python train.py --train_examples=45211 --head_dim=16 --qk_norm=true --depths=[2, 5, 5] --orthogonalizer="newton_schulz_5" --adamw_lr_other_params=0.0027 --epochs=12.7
Rows from block 9 of a small image classifier, named by matrix and row number. Rows with one number belong to one neuron. Each number is 200 + 40 x the weight over its row's rms, rounded and kept within 0 to 999. All counts start at 0. After the name is the row's rms in percent of the matrix's.
After each neuron's rows are labels from the 100 images, of 14976, where the neuron reaches its largest size: "top examples" is what is common among them; "patch colour" is the nearest of a few named colours to the mean colour under the peak. Only what is clearly more common there than usual is listed. The data: stained colorectal tissue patches (NCT-CRC-HE-100K).
# gate: MLP gate (model.blocks.9.mlp.gate.weight, 1024x384), inputs 0-95
# fc1: MLP up (model.blocks.9.mlp.fc1.weight, 1024x384), inputs 0-95
# fc2: MLP down (model.blocks.9.mlp.fc2.weight, 384x1024, transposed), outputs 0-95

gate.555,049,200,200,185,163,200,119,200,216,200,192,200,200,218,171,200,200,200,206,181,134,195,200,270,200,216,195,232,176,200,125,192,142,262,200,141,258,270,169,219,268,200,215,200,200,200,200,213,209,188,200,180,200,180,200,200,200,200,200,222,90,217,208,252,200,110,200,200,255,129,178,190,211,289,194,160,280,200,200,200,184,200,216,195,200,134,239,209,200,179,230,245,214,200,254,183,216
fc1.555,048,162,157,200,200,219,191,200,260,162,200,200,197,200,252,189,155,109,219,200,200,200,239,171,122,189,187,243,209,313,200,200,176,200,263,122,216,213,200,200,143,207,211,141,218,204,200,175,176,200,200,241,252,200,202,231,200,146,231,200,138,200,200,131,205,200,264,200,211,90,178,206,200,200,86,259,160,135,215,237,200,236,200,211,200,291,200,260,94,200,228,185,239,141,284,200,222
fc2.555,049,186,212,200,200,173,202,203,252,224,175,188,156,191,274,195,164,125,199,213,196,247,179,200,200,235,200,223,207,324,217,267,134,200,208,71,290,199,169,200,174,200,201,106,193,200,191,200,200,130,200,251,242,200,245,200,200,161,200,169,162,252,200,200,221,155,193,209,200,166,162,280,155,198,200,239,200,162,200,246,150,240,254,210,196,187,202,209,103,217,319,200,236,189,273,181,163
top examples: tissue: mucus
patch colour: pink

gate.606,040,200,210,170,200,200,200,161,200,268,200,157,196,205,164,315,227,200,195,204,200,217,173,200,119,200,242,197,200,165,246,200,200,200,200,200,200,213,217,236,285,233,177,200,236,200,200,200,277,188,200,200,200,156,200,195,223,279,200,96,117,245,145,231,255,180,200,183,126,200,250,200,200,200,200,200,200,224,252,200,177,200,200,200,200,239,204,200,191,200,200,282,257,158,148,200,183
fc1.606,051,114,176,157,200,200,220,223,200,229,157,200,191,229,200,188,200,203,288,157,196,200,211,200,253,195,164,200,200,120,197,181,200,217,173,189,249,229,200,200,200,200,193,202,175,105,187,200,200,281,130,255,132,201,163,188,179,291,232,165,242,189,304,231,153,138,200,265,200,147,196,200,192,238,200,225,376,200,222,200,236,166,237,200,238,201,200,200,146,197,200,200,200,230,200,282,241
fc2.606,062,200,200,151,214,200,213,200,164,200,149,200,234,220,200,211,200,251,266,242,200,104,200,200,200,180,208,198,200,200,207,142,200,228,200,200,244,200,200,150,191,176,234,200,200,200,200,164,229,335,132,251,110,198,178,190,196,288,251,151,200,200,278,200,200,200,159,278,268,109,222,201,200,194,196,200,303,185,280,182,200,171,246,170,200,182,275,198,200,179,185,231,244,160,200,200,219
top examples: tissue: smooth muscle
patch colour: pink

gate.179,129,221,211,199,194,200,200,194,202,237,231,200,197,341,112,178,90,142,231,191,132,258,178,236,168,181,159,200,118,278,188,186,199,205,233,146,136,236,192,136,230,225,236,181,144,200,223,163,134,242,220,165,212,235,250,281,200,206,99,200,182,191,200,200,202,200,192,200,273,202,224,218,276,200,200,220,200,180,187,283,185,186,191,241,133,223,251,200,200,234,145,200,211,211,215,288,229
fc1.179,136,156,232,102,256,184,168,267,196,224,202,217,200,162,200,134,192,200,200,180,181,200,200,104,259,163,127,200,200,197,200,163,196,174,216,216,293,257,202,215,262,197,240,200,200,135,225,200,231,228,183,215,129,200,226,222,207,200,200,175,271,195,203,128,136,286,192,200,81,291,256,200,263,177,154,180,200,71,200,192,222,207,200,243,212,200,130,148,306,178,200,167,176,187,188,200,249
fc2.179,124,197,186,150,265,210,213,312,197,197,211,257,258,188,193,148,224,248,200,227,200,273,223,159,217,119,189,200,200,185,111,175,202,196,166,247,234,235,268,160,200,200,220,197,200,236,212,197,209,271,179,221,108,214,181,187,208,225,263,220,262,144,218,169,191,260,234,194,122,295,254,176,277,200,216,200,200,116,155,200,198,169,183,200,160,175,200,200,259,144,200,174,197,200,248,195,265
top examples: tissue: smooth muscle
patch colour: pink

gate.630,010,256,186,200,176,200,200,200,200,149,200,209,262,129,200,200,159,200,200,217,234,200,200,244,200,200,200,200,200,200,149,200,200,200,200,247,134,290,200,131,200,240,202,89,200,200,172,200,200,200,199,200,212,200,200,200,200,200,162,200,184,200,200,200,200,200,120,200,200,200,200,200,200,200,143,200,118,200,200,200,200,200,242,200,200,258,146,272,200,200,172,254,200,200,197,171,174
fc1.630,010,204,200,230,200,200,200,214,200,167,218,243,200,280,200,200,200,200,200,200,155,200,128,200,200,256,200,200,82,200,200,200,168,200,200,149,196,200,200,200,200,200,200,200,179,48,142,200,200,252,200,200,200,200,200,188,200,200,152,284,200,150,163,200,200,168,150,200,211,225,200,225,200,280,106,259,200,200,254,144,200,200,219,200,311,200,200,160,200,127,225,222,200,128,200,236,176
fc2.630,009,200,134,200,232,246,200,158,114,200,109,200,200,200,200,328,200,200,200,200,215,200,290,200,200,141,200,200,208,200,200,302,200,235,200,273,161,200,200,200,221,200,272,156,203,200,246,246,200,200,200,200,253,268,200,121,200,200,200,200,131,200,200,200,200,293,200,200,200,254,162,226,185,245,200,200,200,200,170,200,200,200,164,282,200,277,200,139,200,200,222,200,101,286,200,200,147
top examples: tissue: normal colon mucosa
patch colour: brown

gate.452,015,158,200,200,266,200,200,200,176,198,200,280,200,133,206,292,297,256,159,200,200,320,126,181,81,162,200,160,200,200,200,250,200,239,200,217,204,239,200,252,200,200,200,200,167,209,200,220,200,203,200,241,200,383,200,228,200,200,200,200,200,195,177,200,277,200,200,200,258,200,116,200,259,302,120,200,200,200,200,117,200,155,200,200,200,200,200,200,176,200,200,200,200,200,200,200,111
fc1.452,019,255,200,164,200,200,200,155,200,181,200,246,200,271,224,200,200,200,78,281,200,200,285,200,200,200,200,239,200,266,272,200,149,139,295,210,200,254,200,258,284,200,209,200,257,200,115,200,258,219,200,127,200,200,169,102,200,200,200,243,200,247,200,200,243,242,126,130,200,200,200,141,200,200,200,138,170,200,161,200,208,200,200,76,200,137,216,200,178,200,230,164,200,46,200,140,200
fc2.452,018,295,17,200,104,200,200,200,200,213,145,200,200,200,256,287,259,200,110,200,200,379,200,200,223,200,200,200,197,200,200,200,137,253,277,200,134,242,200,200,200,200,235,204,219,200,178,219,147,31,285,200,200,200,200,200,142,200,178,200,200,200,200,200,200,266,199,200,200,253,189,200,72,247,200,200,183,222,200,200,200,200,200,239,200,200,200,200,200,272,203,200,200,200,200,155,181
top examples: tissue: normal colon mucosa
patch colour: brown

gate.534,167,184,200,264,273,200,146,189,241,237,223,205,201,176,184,224,198,209,240,200,200,313,163,258,238,195,212,225,239,200,147,198,133,204,208,192,236,197,265,195,199,200,221,200,200,197,216,202,186,262,200,179,178,245,200,235,265,126,146,189,192,232,212,280,200,200,162,166,255,189,278,93,216,200,187,188,170,153,196,119,201,181,190,132,165,149,92,119,220,200,210,102,183,200,200,200,202
fc1.534,171,241,200,200,267,128,197,207,200,180,200,200,256,212,243,185,178,151,149,219,118,117,200,267,187,205,200,200,200,200,232,195,200,200,200,231,147,175,217,127,200,256,230,200,98,272,239,169,299,200,156,200,202,133,151,169,289,200,200,318,193,200,173,200,200,76,234,234,271,167,135,173,170,200,200,199,200,113,226,200,200,248,188,200,200,200,206,193,205,160,146,200,223,200,213,161,237
fc2.534,152,200,200,200,200,133,128,200,200,200,221,200,186,114,200,200,212,161,188,200,110,141,205,216,235,195,229,200,200,200,168,194,178,239,190,131,200,192,200,97,229,164,208,200,130,207,200,208,299,194,200,257,229,200,228,231,188,200,239,343,200,204,224,202,200,170,219,273,246,254,96,170,243,161,232,166,290,150,239,200,201,82,200,211,185,200,224,129,158,173,187,213,201,205,200,234,222
top examples: tissue: lymphocytes
patch colour: brown

gate.200,234,256,227,154,144,200,213,185,166,121,221,200,210,220,170,200,282,189,219,214,207,202,175,183,251,173,132,170,202,123,175,242,213,200,200,211,271,221,171,205,110,179,207,189,200,265,108,225,163,232,220,218,179,185,245,233,200,243,127,177,298,145,94,177,195,254,157,208,257,200,251,172,183,200,178,229,208,241,207,235,238,244,176,153,202,198,205,169,191,176,193,149,199,246,251,312,236
fc1.200,200,112,188,248,214,206,192,217,200,138,200,286,200,284,170,200,86,236,211,207,139,173,227,232,165,210,243,237,274,197,213,200,204,200,253,200,173,205,199,226,204,200,205,232,176,199,300,175,215,265,200,241,271,200,167,284,163,222,243,200,243,200,257,182,166,271,200,186,161,200,200,200,116,200,227,192,182,218,200,192,148,200,203,285,213,253,196,261,178,200,234,215,199,168,169,240,171
fc2.200,189,147,290,209,222,249,199,191,173,224,192,274,282,185,188,222,248,183,200,211,294,227,112,200,269,142,92,307,175,205,224,231,177,228,195,275,213,151,200,195,286,228,192,175,245,187,222,200,200,210,200,236,200,162,200,200,171,122,150,213,200,200,162,170,239,131,258,190,167,170,200,219,204,132,250,194,271,274,200,200,174,227,200,192,237,203,205,182,200,223,103,243,174,200,235,220,165
top examples: tissue: lymphocytes
patch colour: brown

gate.255,251,262,224,200,173,162,136,202,202,270,223,255,238,172,135,183,256,224,249,237,221,234,146,327,237,188,146,239,230,105,192,178,266,167,258,135,183,157,212,330,200,232,146,200,183,143,184,201,200,316,123,188,184,200,174,185,166,165,200,195,129,137,200,168,198,106,125,173,236,166,205,184,143,216,200,200,209,159,192,172,200,108,177,233,123,80,241,189,196,200,183,194,166,221,144,184,164
fc1.255,205,164,200,278,162,274,197,226,224,270,216,243,163,186,200,196,200,253,146,228,214,199,167,190,204,226,200,211,191,146,200,214,158,184,183,224,200,154,208,178,248,216,200,203,278,147,176,181,200,249,233,262,260,276,157,126,211,98,205,200,99,125,200,200,184,220,229,141,200,201,171,304,182,207,176,192,222,190,185,200,200,282,221,254,324,180,197,210,266,262,210,200,214,188,213,167,215
fc2.255,205,95,248,295,187,200,203,179,251,189,178,133,193,254,199,168,187,268,200,231,184,216,135,209,123,287,185,200,176,200,226,233,187,225,202,180,200,236,90,158,138,227,200,181,287,251,180,200,181,261,192,291,234,154,237,202,200,123,193,206,239,243,205,211,206,207,283,174,200,246,227,201,235,178,163,151,184,248,169,171,242,169,231,200,296,192,230,259,276,263,247,209,200,172,200,217,170
top examples: tissue: lymphocytes
patch colour: brown

gate.331,231,200,242,200,273,196,164,176,188,139,205,173,212,231,240,180,296,151,154,187,157,240,194,200,239,200,199,241,175,185,161,197,200,210,208,200,271,173,218,195,222,223,201,241,192,199,200,238,257,229,239,162,292,250,162,218,192,261,170,189,281,164,278,188,200,215,200,184,129,250,213,124,161,179,177,205,279,218,215,246,200,211,200,239,120,125,211,191,219,145,238,248,182,124,262,196,197
fc1.331,211,250,200,200,120,148,241,240,205,235,209,174,180,166,212,200,87,272,213,205,224,138,190,155,201,180,262,199,220,187,215,217,256,193,189,156,176,182,205,200,212,245,191,148,216,200,181,194,174,263,275,261,215,200,175,158,180,255,237,200,136,160,130,223,200,200,229,215,243,188,162,236,246,174,178,170,203,166,201,124,262,269,200,267,216,270,200,208,136,172,198,277,180,200,200,206,144
fc2.331,217,251,255,258,200,95,191,187,200,152,330,176,164,204,189,195,63,192,188,243,269,164,200,127,116,163,238,173,199,223,202,249,237,200,129,185,238,200,316,207,260,214,225,147,224,222,218,243,200,251,263,229,274,219,159,195,158,246,213,217,190,177,142,200,226,156,215,160,258,189,200,182,204,200,224,185,200,197,197,177,203,296,196,167,162,136,159,167,122,217,204,230,153,246,239,197,140
top examples: tissue: mucus
patch colour: pink

gate.728,011,163,200,200,200,140,178,120,241,200,107,200,200,134,176,200,200,200,231,200,200,200,200,200,178,193,200,274,200,200,120,218,200,200,200,203,231,200,200,200,239,228,200,200,150,213,186,200,200,132,175,200,200,200,200,166,200,240,200,165,200,200,226,200,78,200,168,254,91,200,200,251,325,200,236,169,230,102,200,114,200,200,200,200,273,200,112,248,200,200,200,200,200,138,264,200,275
fc1.728,011,200,200,200,203,246,200,129,200,187,130,283,200,149,198,159,219,200,200,226,200,102,228,158,141,200,200,200,200,221,85,200,167,224,200,200,200,215,200,223,200,200,185,292,200,200,231,200,200,85,200,200,200,200,303,200,200,200,200,200,200,303,200,241,165,200,200,200,200,200,267,233,200,145,200,200,200,71,206,200,168,182,200,200,200,134,200,267,200,200,200,200,200,129,200,200,252
fc2.728,012,200,240,180,204,325,227,200,194,200,234,200,200,262,200,266,200,200,128,143,200,114,216,200,200,200,186,200,225,200,200,143,222,200,254,124,200,200,219,200,200,112,200,200,200,270,238,200,200,155,146,200,200,240,293,241,200,172,123,218,200,236,200,282,200,200,200,200,283,200,200,200,133,231,250,200,133,200,200,200,200,262,200,200,169,199,262,200,225,158,186,237,133,200,200,200,192
top examples: tissue: mucus
patch colour: grey

gate.271,137,337,233,146,179,184,171,232,200,266,270,200,186,168,119,188,202,200,169,210,246,213,186,228,267,200,140,191,179,197,200,267,200,241,133,207,153,158,146,229,158,183,167,273,172,229,207,200,202,185,173,200,225,175,242,181,233,211,204,231,277,251,200,200,175,301,213,146,126,200,174,147,200,200,200,198,200,202,200,200,200,284,227,171,185,223,200,268,200,186,200,272,215,195,184,200,220
fc1.271,130,200,200,277,200,241,200,208,183,179,225,186,200,241,206,200,184,225,173,150,260,200,207,183,167,154,207,200,203,223,185,222,117,193,200,260,220,198,200,200,169,200,200,162,158,156,130,171,172,200,200,198,208,182,200,200,110,229,200,178,169,202,208,174,196,160,191,172,327,200,200,228,106,236,184,191,183,200,208,186,152,67,200,230,200,200,252,197,200,200,239,241,177,273,179,156,200
fc2.271,119,224,269,198,200,177,192,205,122,242,274,200,200,222,212,200,207,232,180,200,262,211,211,104,200,164,233,200,200,276,212,200,200,119,158,200,149,229,203,125,200,190,200,200,202,190,200,167,125,275,154,177,200,196,223,236,160,184,200,200,195,195,255,120,196,115,200,200,228,193,200,203,200,217,251,254,200,200,172,188,193,181,200,196,212,200,160,152,220,201,200,225,215,208,158,157,200
top examples: tissue: normal colon mucosa
patch colour: grey

gate.634,018,273,212,245,151,206,207,200,203,217,189,197,200,217,299,200,197,200,200,216,136,200,184,212,263,233,179,200,180,200,251,166,200,200,200,115,240,134,198,154,200,239,215,280,200,208,176,162,189,200,152,200,195,200,200,128,234,128,277,200,200,167,200,200,194,180,259,207,219,200,200,200,232,200,149,200,200,259,200,200,290,200,200,290,185,278,261,178,90,169,200,200,178,235,250,207,167
fc1.634,019,200,200,204,177,200,245,118,173,296,160,200,235,226,187,200,200,204,233,130,200,200,191,200,234,181,200,230,200,204,208,141,200,156,200,200,122,260,200,200,40,200,200,242,169,200,200,200,200,200,200,200,200,179,218,293,200,197,200,200,173,192,219,187,283,200,122,200,184,200,212,258,208,142,200,156,183,161,198,159,160,200,216,200,200,103,200,231,292,200,200,327,198,128,194,200,181
fc2.634,019,172,186,149,187,296,267,156,178,232,158,200,221,183,253,299,200,271,225,200,93,161,200,200,194,200,198,178,95,200,275,200,210,152,172,296,171,200,200,210,120,200,218,200,200,200,256,291,229,200,254,200,227,200,200,243,156,200,200,215,175,200,200,200,290,259,178,200,200,200,200,200,224,200,200,157,195,167,116,200,200,186,128,195,163,130,181,174,221,159,254,271,109,200,200,200,200
top examples: tissue: normal colon mucosa
patch colour: brown

gate.35,011,200,200,200,184,148,200,200,200,200,200,200,224,200,200,200,200,161,147,158,117,272,200,200,280,200,262,269,53,200,200,280,120,200,240,123,222,200,200,200,200,205,200,121,200,240,112,186,200,200,200,200,200,200,200,200,200,159,231,132,200,268,194,152,200,200,116,200,200,200,311,200,200,200,200,200,200,226,293,200,200,142,214,248,114,162,139,228,200,230,229,178,200,207,135,211,200
fc1.35,010,200,215,200,170,200,200,184,200,200,200,290,153,167,200,200,176,208,200,233,200,200,113,200,200,151,158,135,193,200,165,119,273,200,200,236,76,278,200,200,200,266,169,200,200,144,238,200,96,200,214,200,200,208,200,200,200,185,219,200,200,200,161,218,200,200,164,238,200,200,200,200,200,297,200,200,160,200,208,216,150,200,200,200,200,200,200,200,200,120,200,200,200,200,188,280,200
fc2.35,009,258,262,249,173,200,256,260,200,186,162,200,288,212,147,200,200,200,162,200,200,200,200,175,200,113,200,200,200,135,168,198,167,200,201,82,200,200,200,235,200,200,176,194,200,200,200,152,248,200,200,200,200,200,200,200,241,200,204,200,159,268,200,200,277,200,200,181,81,236,258,258,226,141,122,318,200,94,159,200,252,109,200,300,200,200,200,175,299,200,273,200,200,183,164,304,200
top examples: tissue: cancer-associated stroma
patch colour: pink

gate.92,152,178,163,206,200,238,156,248,211,295,195,221,189,286,226,200,200,200,237,129,238,201,200,200,189,172,228,170,239,241,218,198,168,285,132,120,223,218,218,173,200,122,227,173,213,200,228,227,239,133,200,176,201,251,200,190,131,200,157,314,110,200,200,205,170,262,152,239,219,200,200,212,216,297,200,243,200,180,199,133,194,211,201,253,149,206,252,138,97,198,257,250,196,181,181,191,142
fc1.92,139,144,200,235,191,227,246,147,200,239,200,215,239,192,133,223,219,146,244,192,200,206,200,174,131,244,261,238,132,91,205,207,231,179,157,200,185,228,95,200,200,275,183,296,200,301,135,200,258,200,244,68,200,174,223,200,206,179,200,191,199,182,200,203,200,257,203,160,200,141,210,225,238,147,181,164,225,169,219,200,177,248,199,189,189,200,200,200,321,185,241,223,200,200,218,244,302
fc2.92,130,200,227,200,241,240,200,173,134,158,202,200,200,117,200,134,166,235,137,177,228,281,200,215,196,204,174,200,200,206,187,252,200,167,118,261,234,224,223,154,236,298,238,265,200,217,160,248,148,200,131,200,239,163,230,200,263,231,290,200,200,234,220,217,200,139,200,229,229,200,190,199,247,200,200,142,246,100,195,200,175,239,151,200,175,245,169,196,216,186,154,200,200,200,146,239,87
top examples: tissue: normal colon mucosa
patch colour: grey

gate.252,019,200,237,362,131,200,195,87,200,182,200,238,150,200,200,218,200,200,200,200,200,200,200,200,186,168,200,213,200,313,200,258,200,283,173,146,251,200,160,200,258,200,161,218,200,189,200,200,145,144,277,200,309,200,200,267,200,200,274,245,200,200,200,200,211,250,166,196,123,190,200,200,200,179,284,151,161,200,200,200,200,200,200,200,200,262,237,200,298,107,200,193,200,146,200,173,157
fc1.252,019,200,234,200,200,198,200,251,275,223,200,250,144,203,148,230,200,125,238,228,200,69,200,199,200,200,249,200,220,224,221,200,200,200,183,200,262,200,238,200,248,200,200,227,213,249,184,200,200,200,200,241,200,200,137,286,200,232,180,200,178,200,211,166,164,200,200,200,107,200,150,320,119,195,200,200,215,246,207,113,200,200,200,200,200,114,200,200,200,229,179,208,200,154,160,217,139
fc2.252,021,200,224,260,174,235,200,200,232,200,200,228,108,200,200,220,165,214,185,200,159,179,200,250,200,232,257,182,256,175,263,198,203,152,173,200,282,200,175,210,287,144,183,200,200,200,200,215,143,206,200,200,200,200,185,286,200,200,246,235,200,206,190,200,108,249,162,160,200,200,154,330,82,200,200,200,200,200,220,200,330,162,181,163,177,200,181,175,247,200,265,117,165,200,155,200,137
top examples: tissue: mucus
patch colour: pink

gate.165,260,169,217,184,200,200,173,225,204,154,193,200,180,223,216,226,264,293,213,216,156,289,206,251,207,180,160,202,213,200,128,200,251,167,165,190,170,191,211,218,169,217,178,237,113,209,198,221,176,186,101,213,250,255,325,158,178,255,202,200,238,213,295,231,240,218,55,207,109,200,164,206,185,210,188,197,204,274,197,175,257,230,191,180,164,110,229,241,201,204,135,176,203,206,212,203,222
fc1.165,233,288,259,206,200,151,195,191,149,200,196,140,223,183,187,161,167,136,203,171,200,199,200,95,240,203,305,186,200,200,215,201,197,200,232,156,200,161,185,203,218,198,201,155,275,243,207,227,218,234,178,200,241,194,159,192,195,167,162,217,245,208,136,209,181,195,249,172,370,147,200,189,155,223,229,181,152,173,200,226,196,138,209,217,229,264,212,140,230,156,248,241,200,188,202,172,173
fc2.165,161,177,265,208,200,181,147,185,277,178,200,200,185,167,197,200,195,185,215,289,178,284,144,202,202,182,226,200,242,197,232,200,198,200,180,166,238,211,144,234,200,214,208,200,200,200,140,274,200,206,200,123,241,224,213,165,184,204,218,189,200,207,215,255,200,149,151,200,200,173,177,169,175,228,246,302,200,149,212,200,272,249,205,221,170,213,177,147,227,222,153,168,244,268,164,222,202
top examples: tissue: lymphocytes
patch colour: brown

gate.575,014,200,200,200,200,200,126,200,200,222,200,200,198,200,200,200,200,200,200,206,200,200,200,200,76,200,200,200,200,200,200,200,200,200,200,200,200,200,200,250,200,200,200,200,200,153,201,200,88,200,183,200,200,70,200,200,200,200,80,200,68,200,401,200,200,200,200,161,200,200,200,200,205,271,149,200,265,249,200,200,289,200,200,200,256,200,200,200,155,200,242,200,200,200,200,258,200
fc1.575,011,200,200,163,200,200,200,127,200,200,200,200,200,200,200,200,228,200,200,212,200,155,200,58,200,200,200,200,200,216,200,129,131,85,200,200,206,200,200,200,104,200,200,200,223,187,119,200,200,200,200,200,200,69,200,200,200,296,200,200,200,200,248,200,200,334,200,200,200,200,221,79,200,340,200,200,200,200,200,145,200,200,239,200,200,200,363,200,194,200,200,200,227,200,200,200,200
fc2.575,010,200,200,161,168,200,200,200,251,200,200,200,176,200,200,200,200,200,200,200,200,200,200,200,200,272,200,200,200,200,383,200,200,200,200,200,217,200,200,200,200,200,200,200,200,136,85,145,200,294,200,325,213,200,313,200,200,54,200,200,200,200,200,200,125,200,200,200,200,190,200,200,200,200,253,200,177,335,326,200,200,196,343,136,200,200,200,200,200,200,294,200,303,200,200,133,200
top examples: tissue: cancer-associated stroma
patch colour: pink

gate.327,028,301,200,200,200,200,150,286,200,200,200,200,141,200,202,200,200,200,200,200,200,200,245,200,200,200,185,200,283,200,143,260,200,187,157,218,305,200,200,200,200,200,200,272,288,200,243,180,200,200,200,220,200,174,153,200,194,244,191,200,200,124,200,200,200,200,200,146,200,83,219,225,257,200,188,239,227,200,172,242,339,113,200,200,200,197,200,166,200,200,258,200,179,231,184,200,200
fc1.327,026,152,152,200,200,139,112,196,200,225,200,200,174,136,200,200,200,224,200,200,200,200,204,124,200,218,175,235,154,174,189,199,207,200,200,129,117,200,200,200,200,200,200,156,224,229,317,192,200,200,200,224,72,200,211,233,200,104,125,200,200,200,221,200,312,200,200,200,129,200,210,249,200,120,116,200,131,203,203,251,200,244,153,200,177,200,234,200,200,302,91,200,200,200,200,200,184
fc2.327,019,200,200,185,200,200,200,224,200,200,201,159,200,113,200,200,201,200,200,200,200,176,200,200,200,200,291,200,200,200,78,199,274,170,200,200,200,160,259,200,200,200,149,200,114,263,233,200,200,200,204,200,200,200,200,248,200,229,200,200,200,261,272,200,154,162,200,154,200,235,200,167,254,144,200,200,200,200,200,200,200,200,92,200,200,90,200,200,200,200,150,200,200,238,200,200,210
top examples: tissue: cancer-associated stroma
patch colour: pink

gate.186,152,268,200,200,200,204,272,200,234,91,200,285,224,213,200,200,246,246,200,200,108,144,148,200,200,200,286,274,200,243,232,200,184,200,200,200,200,200,200,200,124,212,221,203,304,145,259,226,200,260,147,193,200,200,132,213,174,200,200,200,121,161,129,282,200,320,200,200,96,200,200,200,215,110,180,208,218,137,229,152,200,215,180,194,220,298,162,128,217,200,200,200,200,200,200,200,151
fc1.186,150,114,233,200,179,200,255,200,250,263,148,184,161,200,234,182,129,200,102,200,200,235,200,200,200,198,200,194,183,51,200,231,200,200,241,178,103,200,135,200,182,93,200,185,116,200,200,200,200,206,200,200,99,207,200,164,163,200,224,200,149,200,197,209,230,158,244,160,273,200,148,282,200,200,200,182,134,286,200,200,160,242,200,177,179,200,200,200,200,200,200,200,174,200,142,250,207
fc2.186,142,200,171,177,187,167,137,194,271,146,143,200,200,200,152,200,166,200,200,231,163,200,200,147,200,245,200,149,190,195,211,200,252,200,211,200,217,315,232,192,201,227,200,200,209,167,221,200,200,207,200,216,163,249,200,200,199,200,200,120,200,257,200,200,297,263,172,200,184,207,229,253,151,247,200,200,230,137,200,200,202,206,149,200,269,200,165,192,209,202,221,200,200,300,217,189,221
top examples: tissue: adipose tissue
patch colour: white

gate.642,099,152,151,236,179,200,300,200,236,309,236,189,199,216,199,178,200,156,149,167,201,163,192,202,215,196,82,226,152,238,225,132,157,234,258,158,181,258,256,295,165,159,235,193,232,252,185,196,229,209,213,152,239,214,144,174,185,200,170,249,146,157,194,213,244,317,188,245,268,293,120,193,258,167,182,200,207,220,203,275,122,219,227,189,158,135,235,200,202,233,191,236,200,158,207,253,251
fc1.642,127,227,115,200,122,176,119,144,272,237,199,144,191,184,200,200,230,252,156,194,210,211,151,223,172,131,107,200,199,205,211,172,145,163,225,242,172,272,231,175,191,200,200,200,175,183,200,222,215,202,200,200,188,163,229,229,200,293,174,187,102,230,237,348,200,111,179,197,296,190,172,247,226,326,215,200,173,200,214,200,308,162,193,162,109,241,200,127,102,134,176,163,200,187,210,194,246
fc2.642,138,202,67,214,127,153,200,146,203,183,232,191,188,200,228,120,197,175,174,171,216,210,200,255,234,201,134,182,200,200,199,166,133,200,200,200,145,228,200,200,200,224,185,213,194,166,144,217,176,200,154,200,239,201,136,199,270,207,189,187,199,229,200,392,200,156,205,218,313,192,217,198,200,292,254,198,185,208,240,200,258,168,224,200,157,200,200,143,128,200,192,273,192,191,236,187,200
top examples: tissue: lymphocytes
patch colour: grey

gate.473,150,237,245,218,172,229,200,164,234,263,227,208,211,200,199,233,222,118,248,132,208,200,187,183,206,174,200,221,206,134,200,178,174,176,239,222,168,156,151,273,270,238,229,281,213,232,211,172,200,200,246,187,200,176,175,254,252,247,194,235,225,150,178,200,202,246,176,200,200,197,237,186,195,233,223,200,233,236,200,103,200,200,200,239,151,200,201,164,121,186,184,200,200,159,236,178,139
fc1.473,158,286,125,207,200,231,211,204,203,127,225,187,233,173,205,200,200,226,200,195,223,200,182,188,195,226,226,193,264,98,217,196,200,203,235,163,149,68,208,212,229,201,200,124,252,229,211,194,205,238,180,141,152,197,88,202,200,212,186,165,202,171,147,252,246,212,142,192,200,151,152,226,158,280,183,171,198,148,197,57,190,129,177,188,282,261,211,290,166,200,200,200,213,177,130,204,200
fc2.473,155,291,143,216,206,112,257,187,257,127,173,204,185,165,181,152,138,256,182,195,230,200,200,200,150,200,200,214,169,141,193,144,212,195,258,176,200,121,200,311,233,213,82,143,264,241,200,174,213,229,150,200,200,271,121,220,200,200,187,168,200,200,96,190,155,234,200,146,242,158,174,244,186,200,213,205,200,200,250,160,149,131,152,200,208,245,200,290,214,160,206,194,245,166,177,188,213
top examples: tissue: adipose tissue
patch colour: white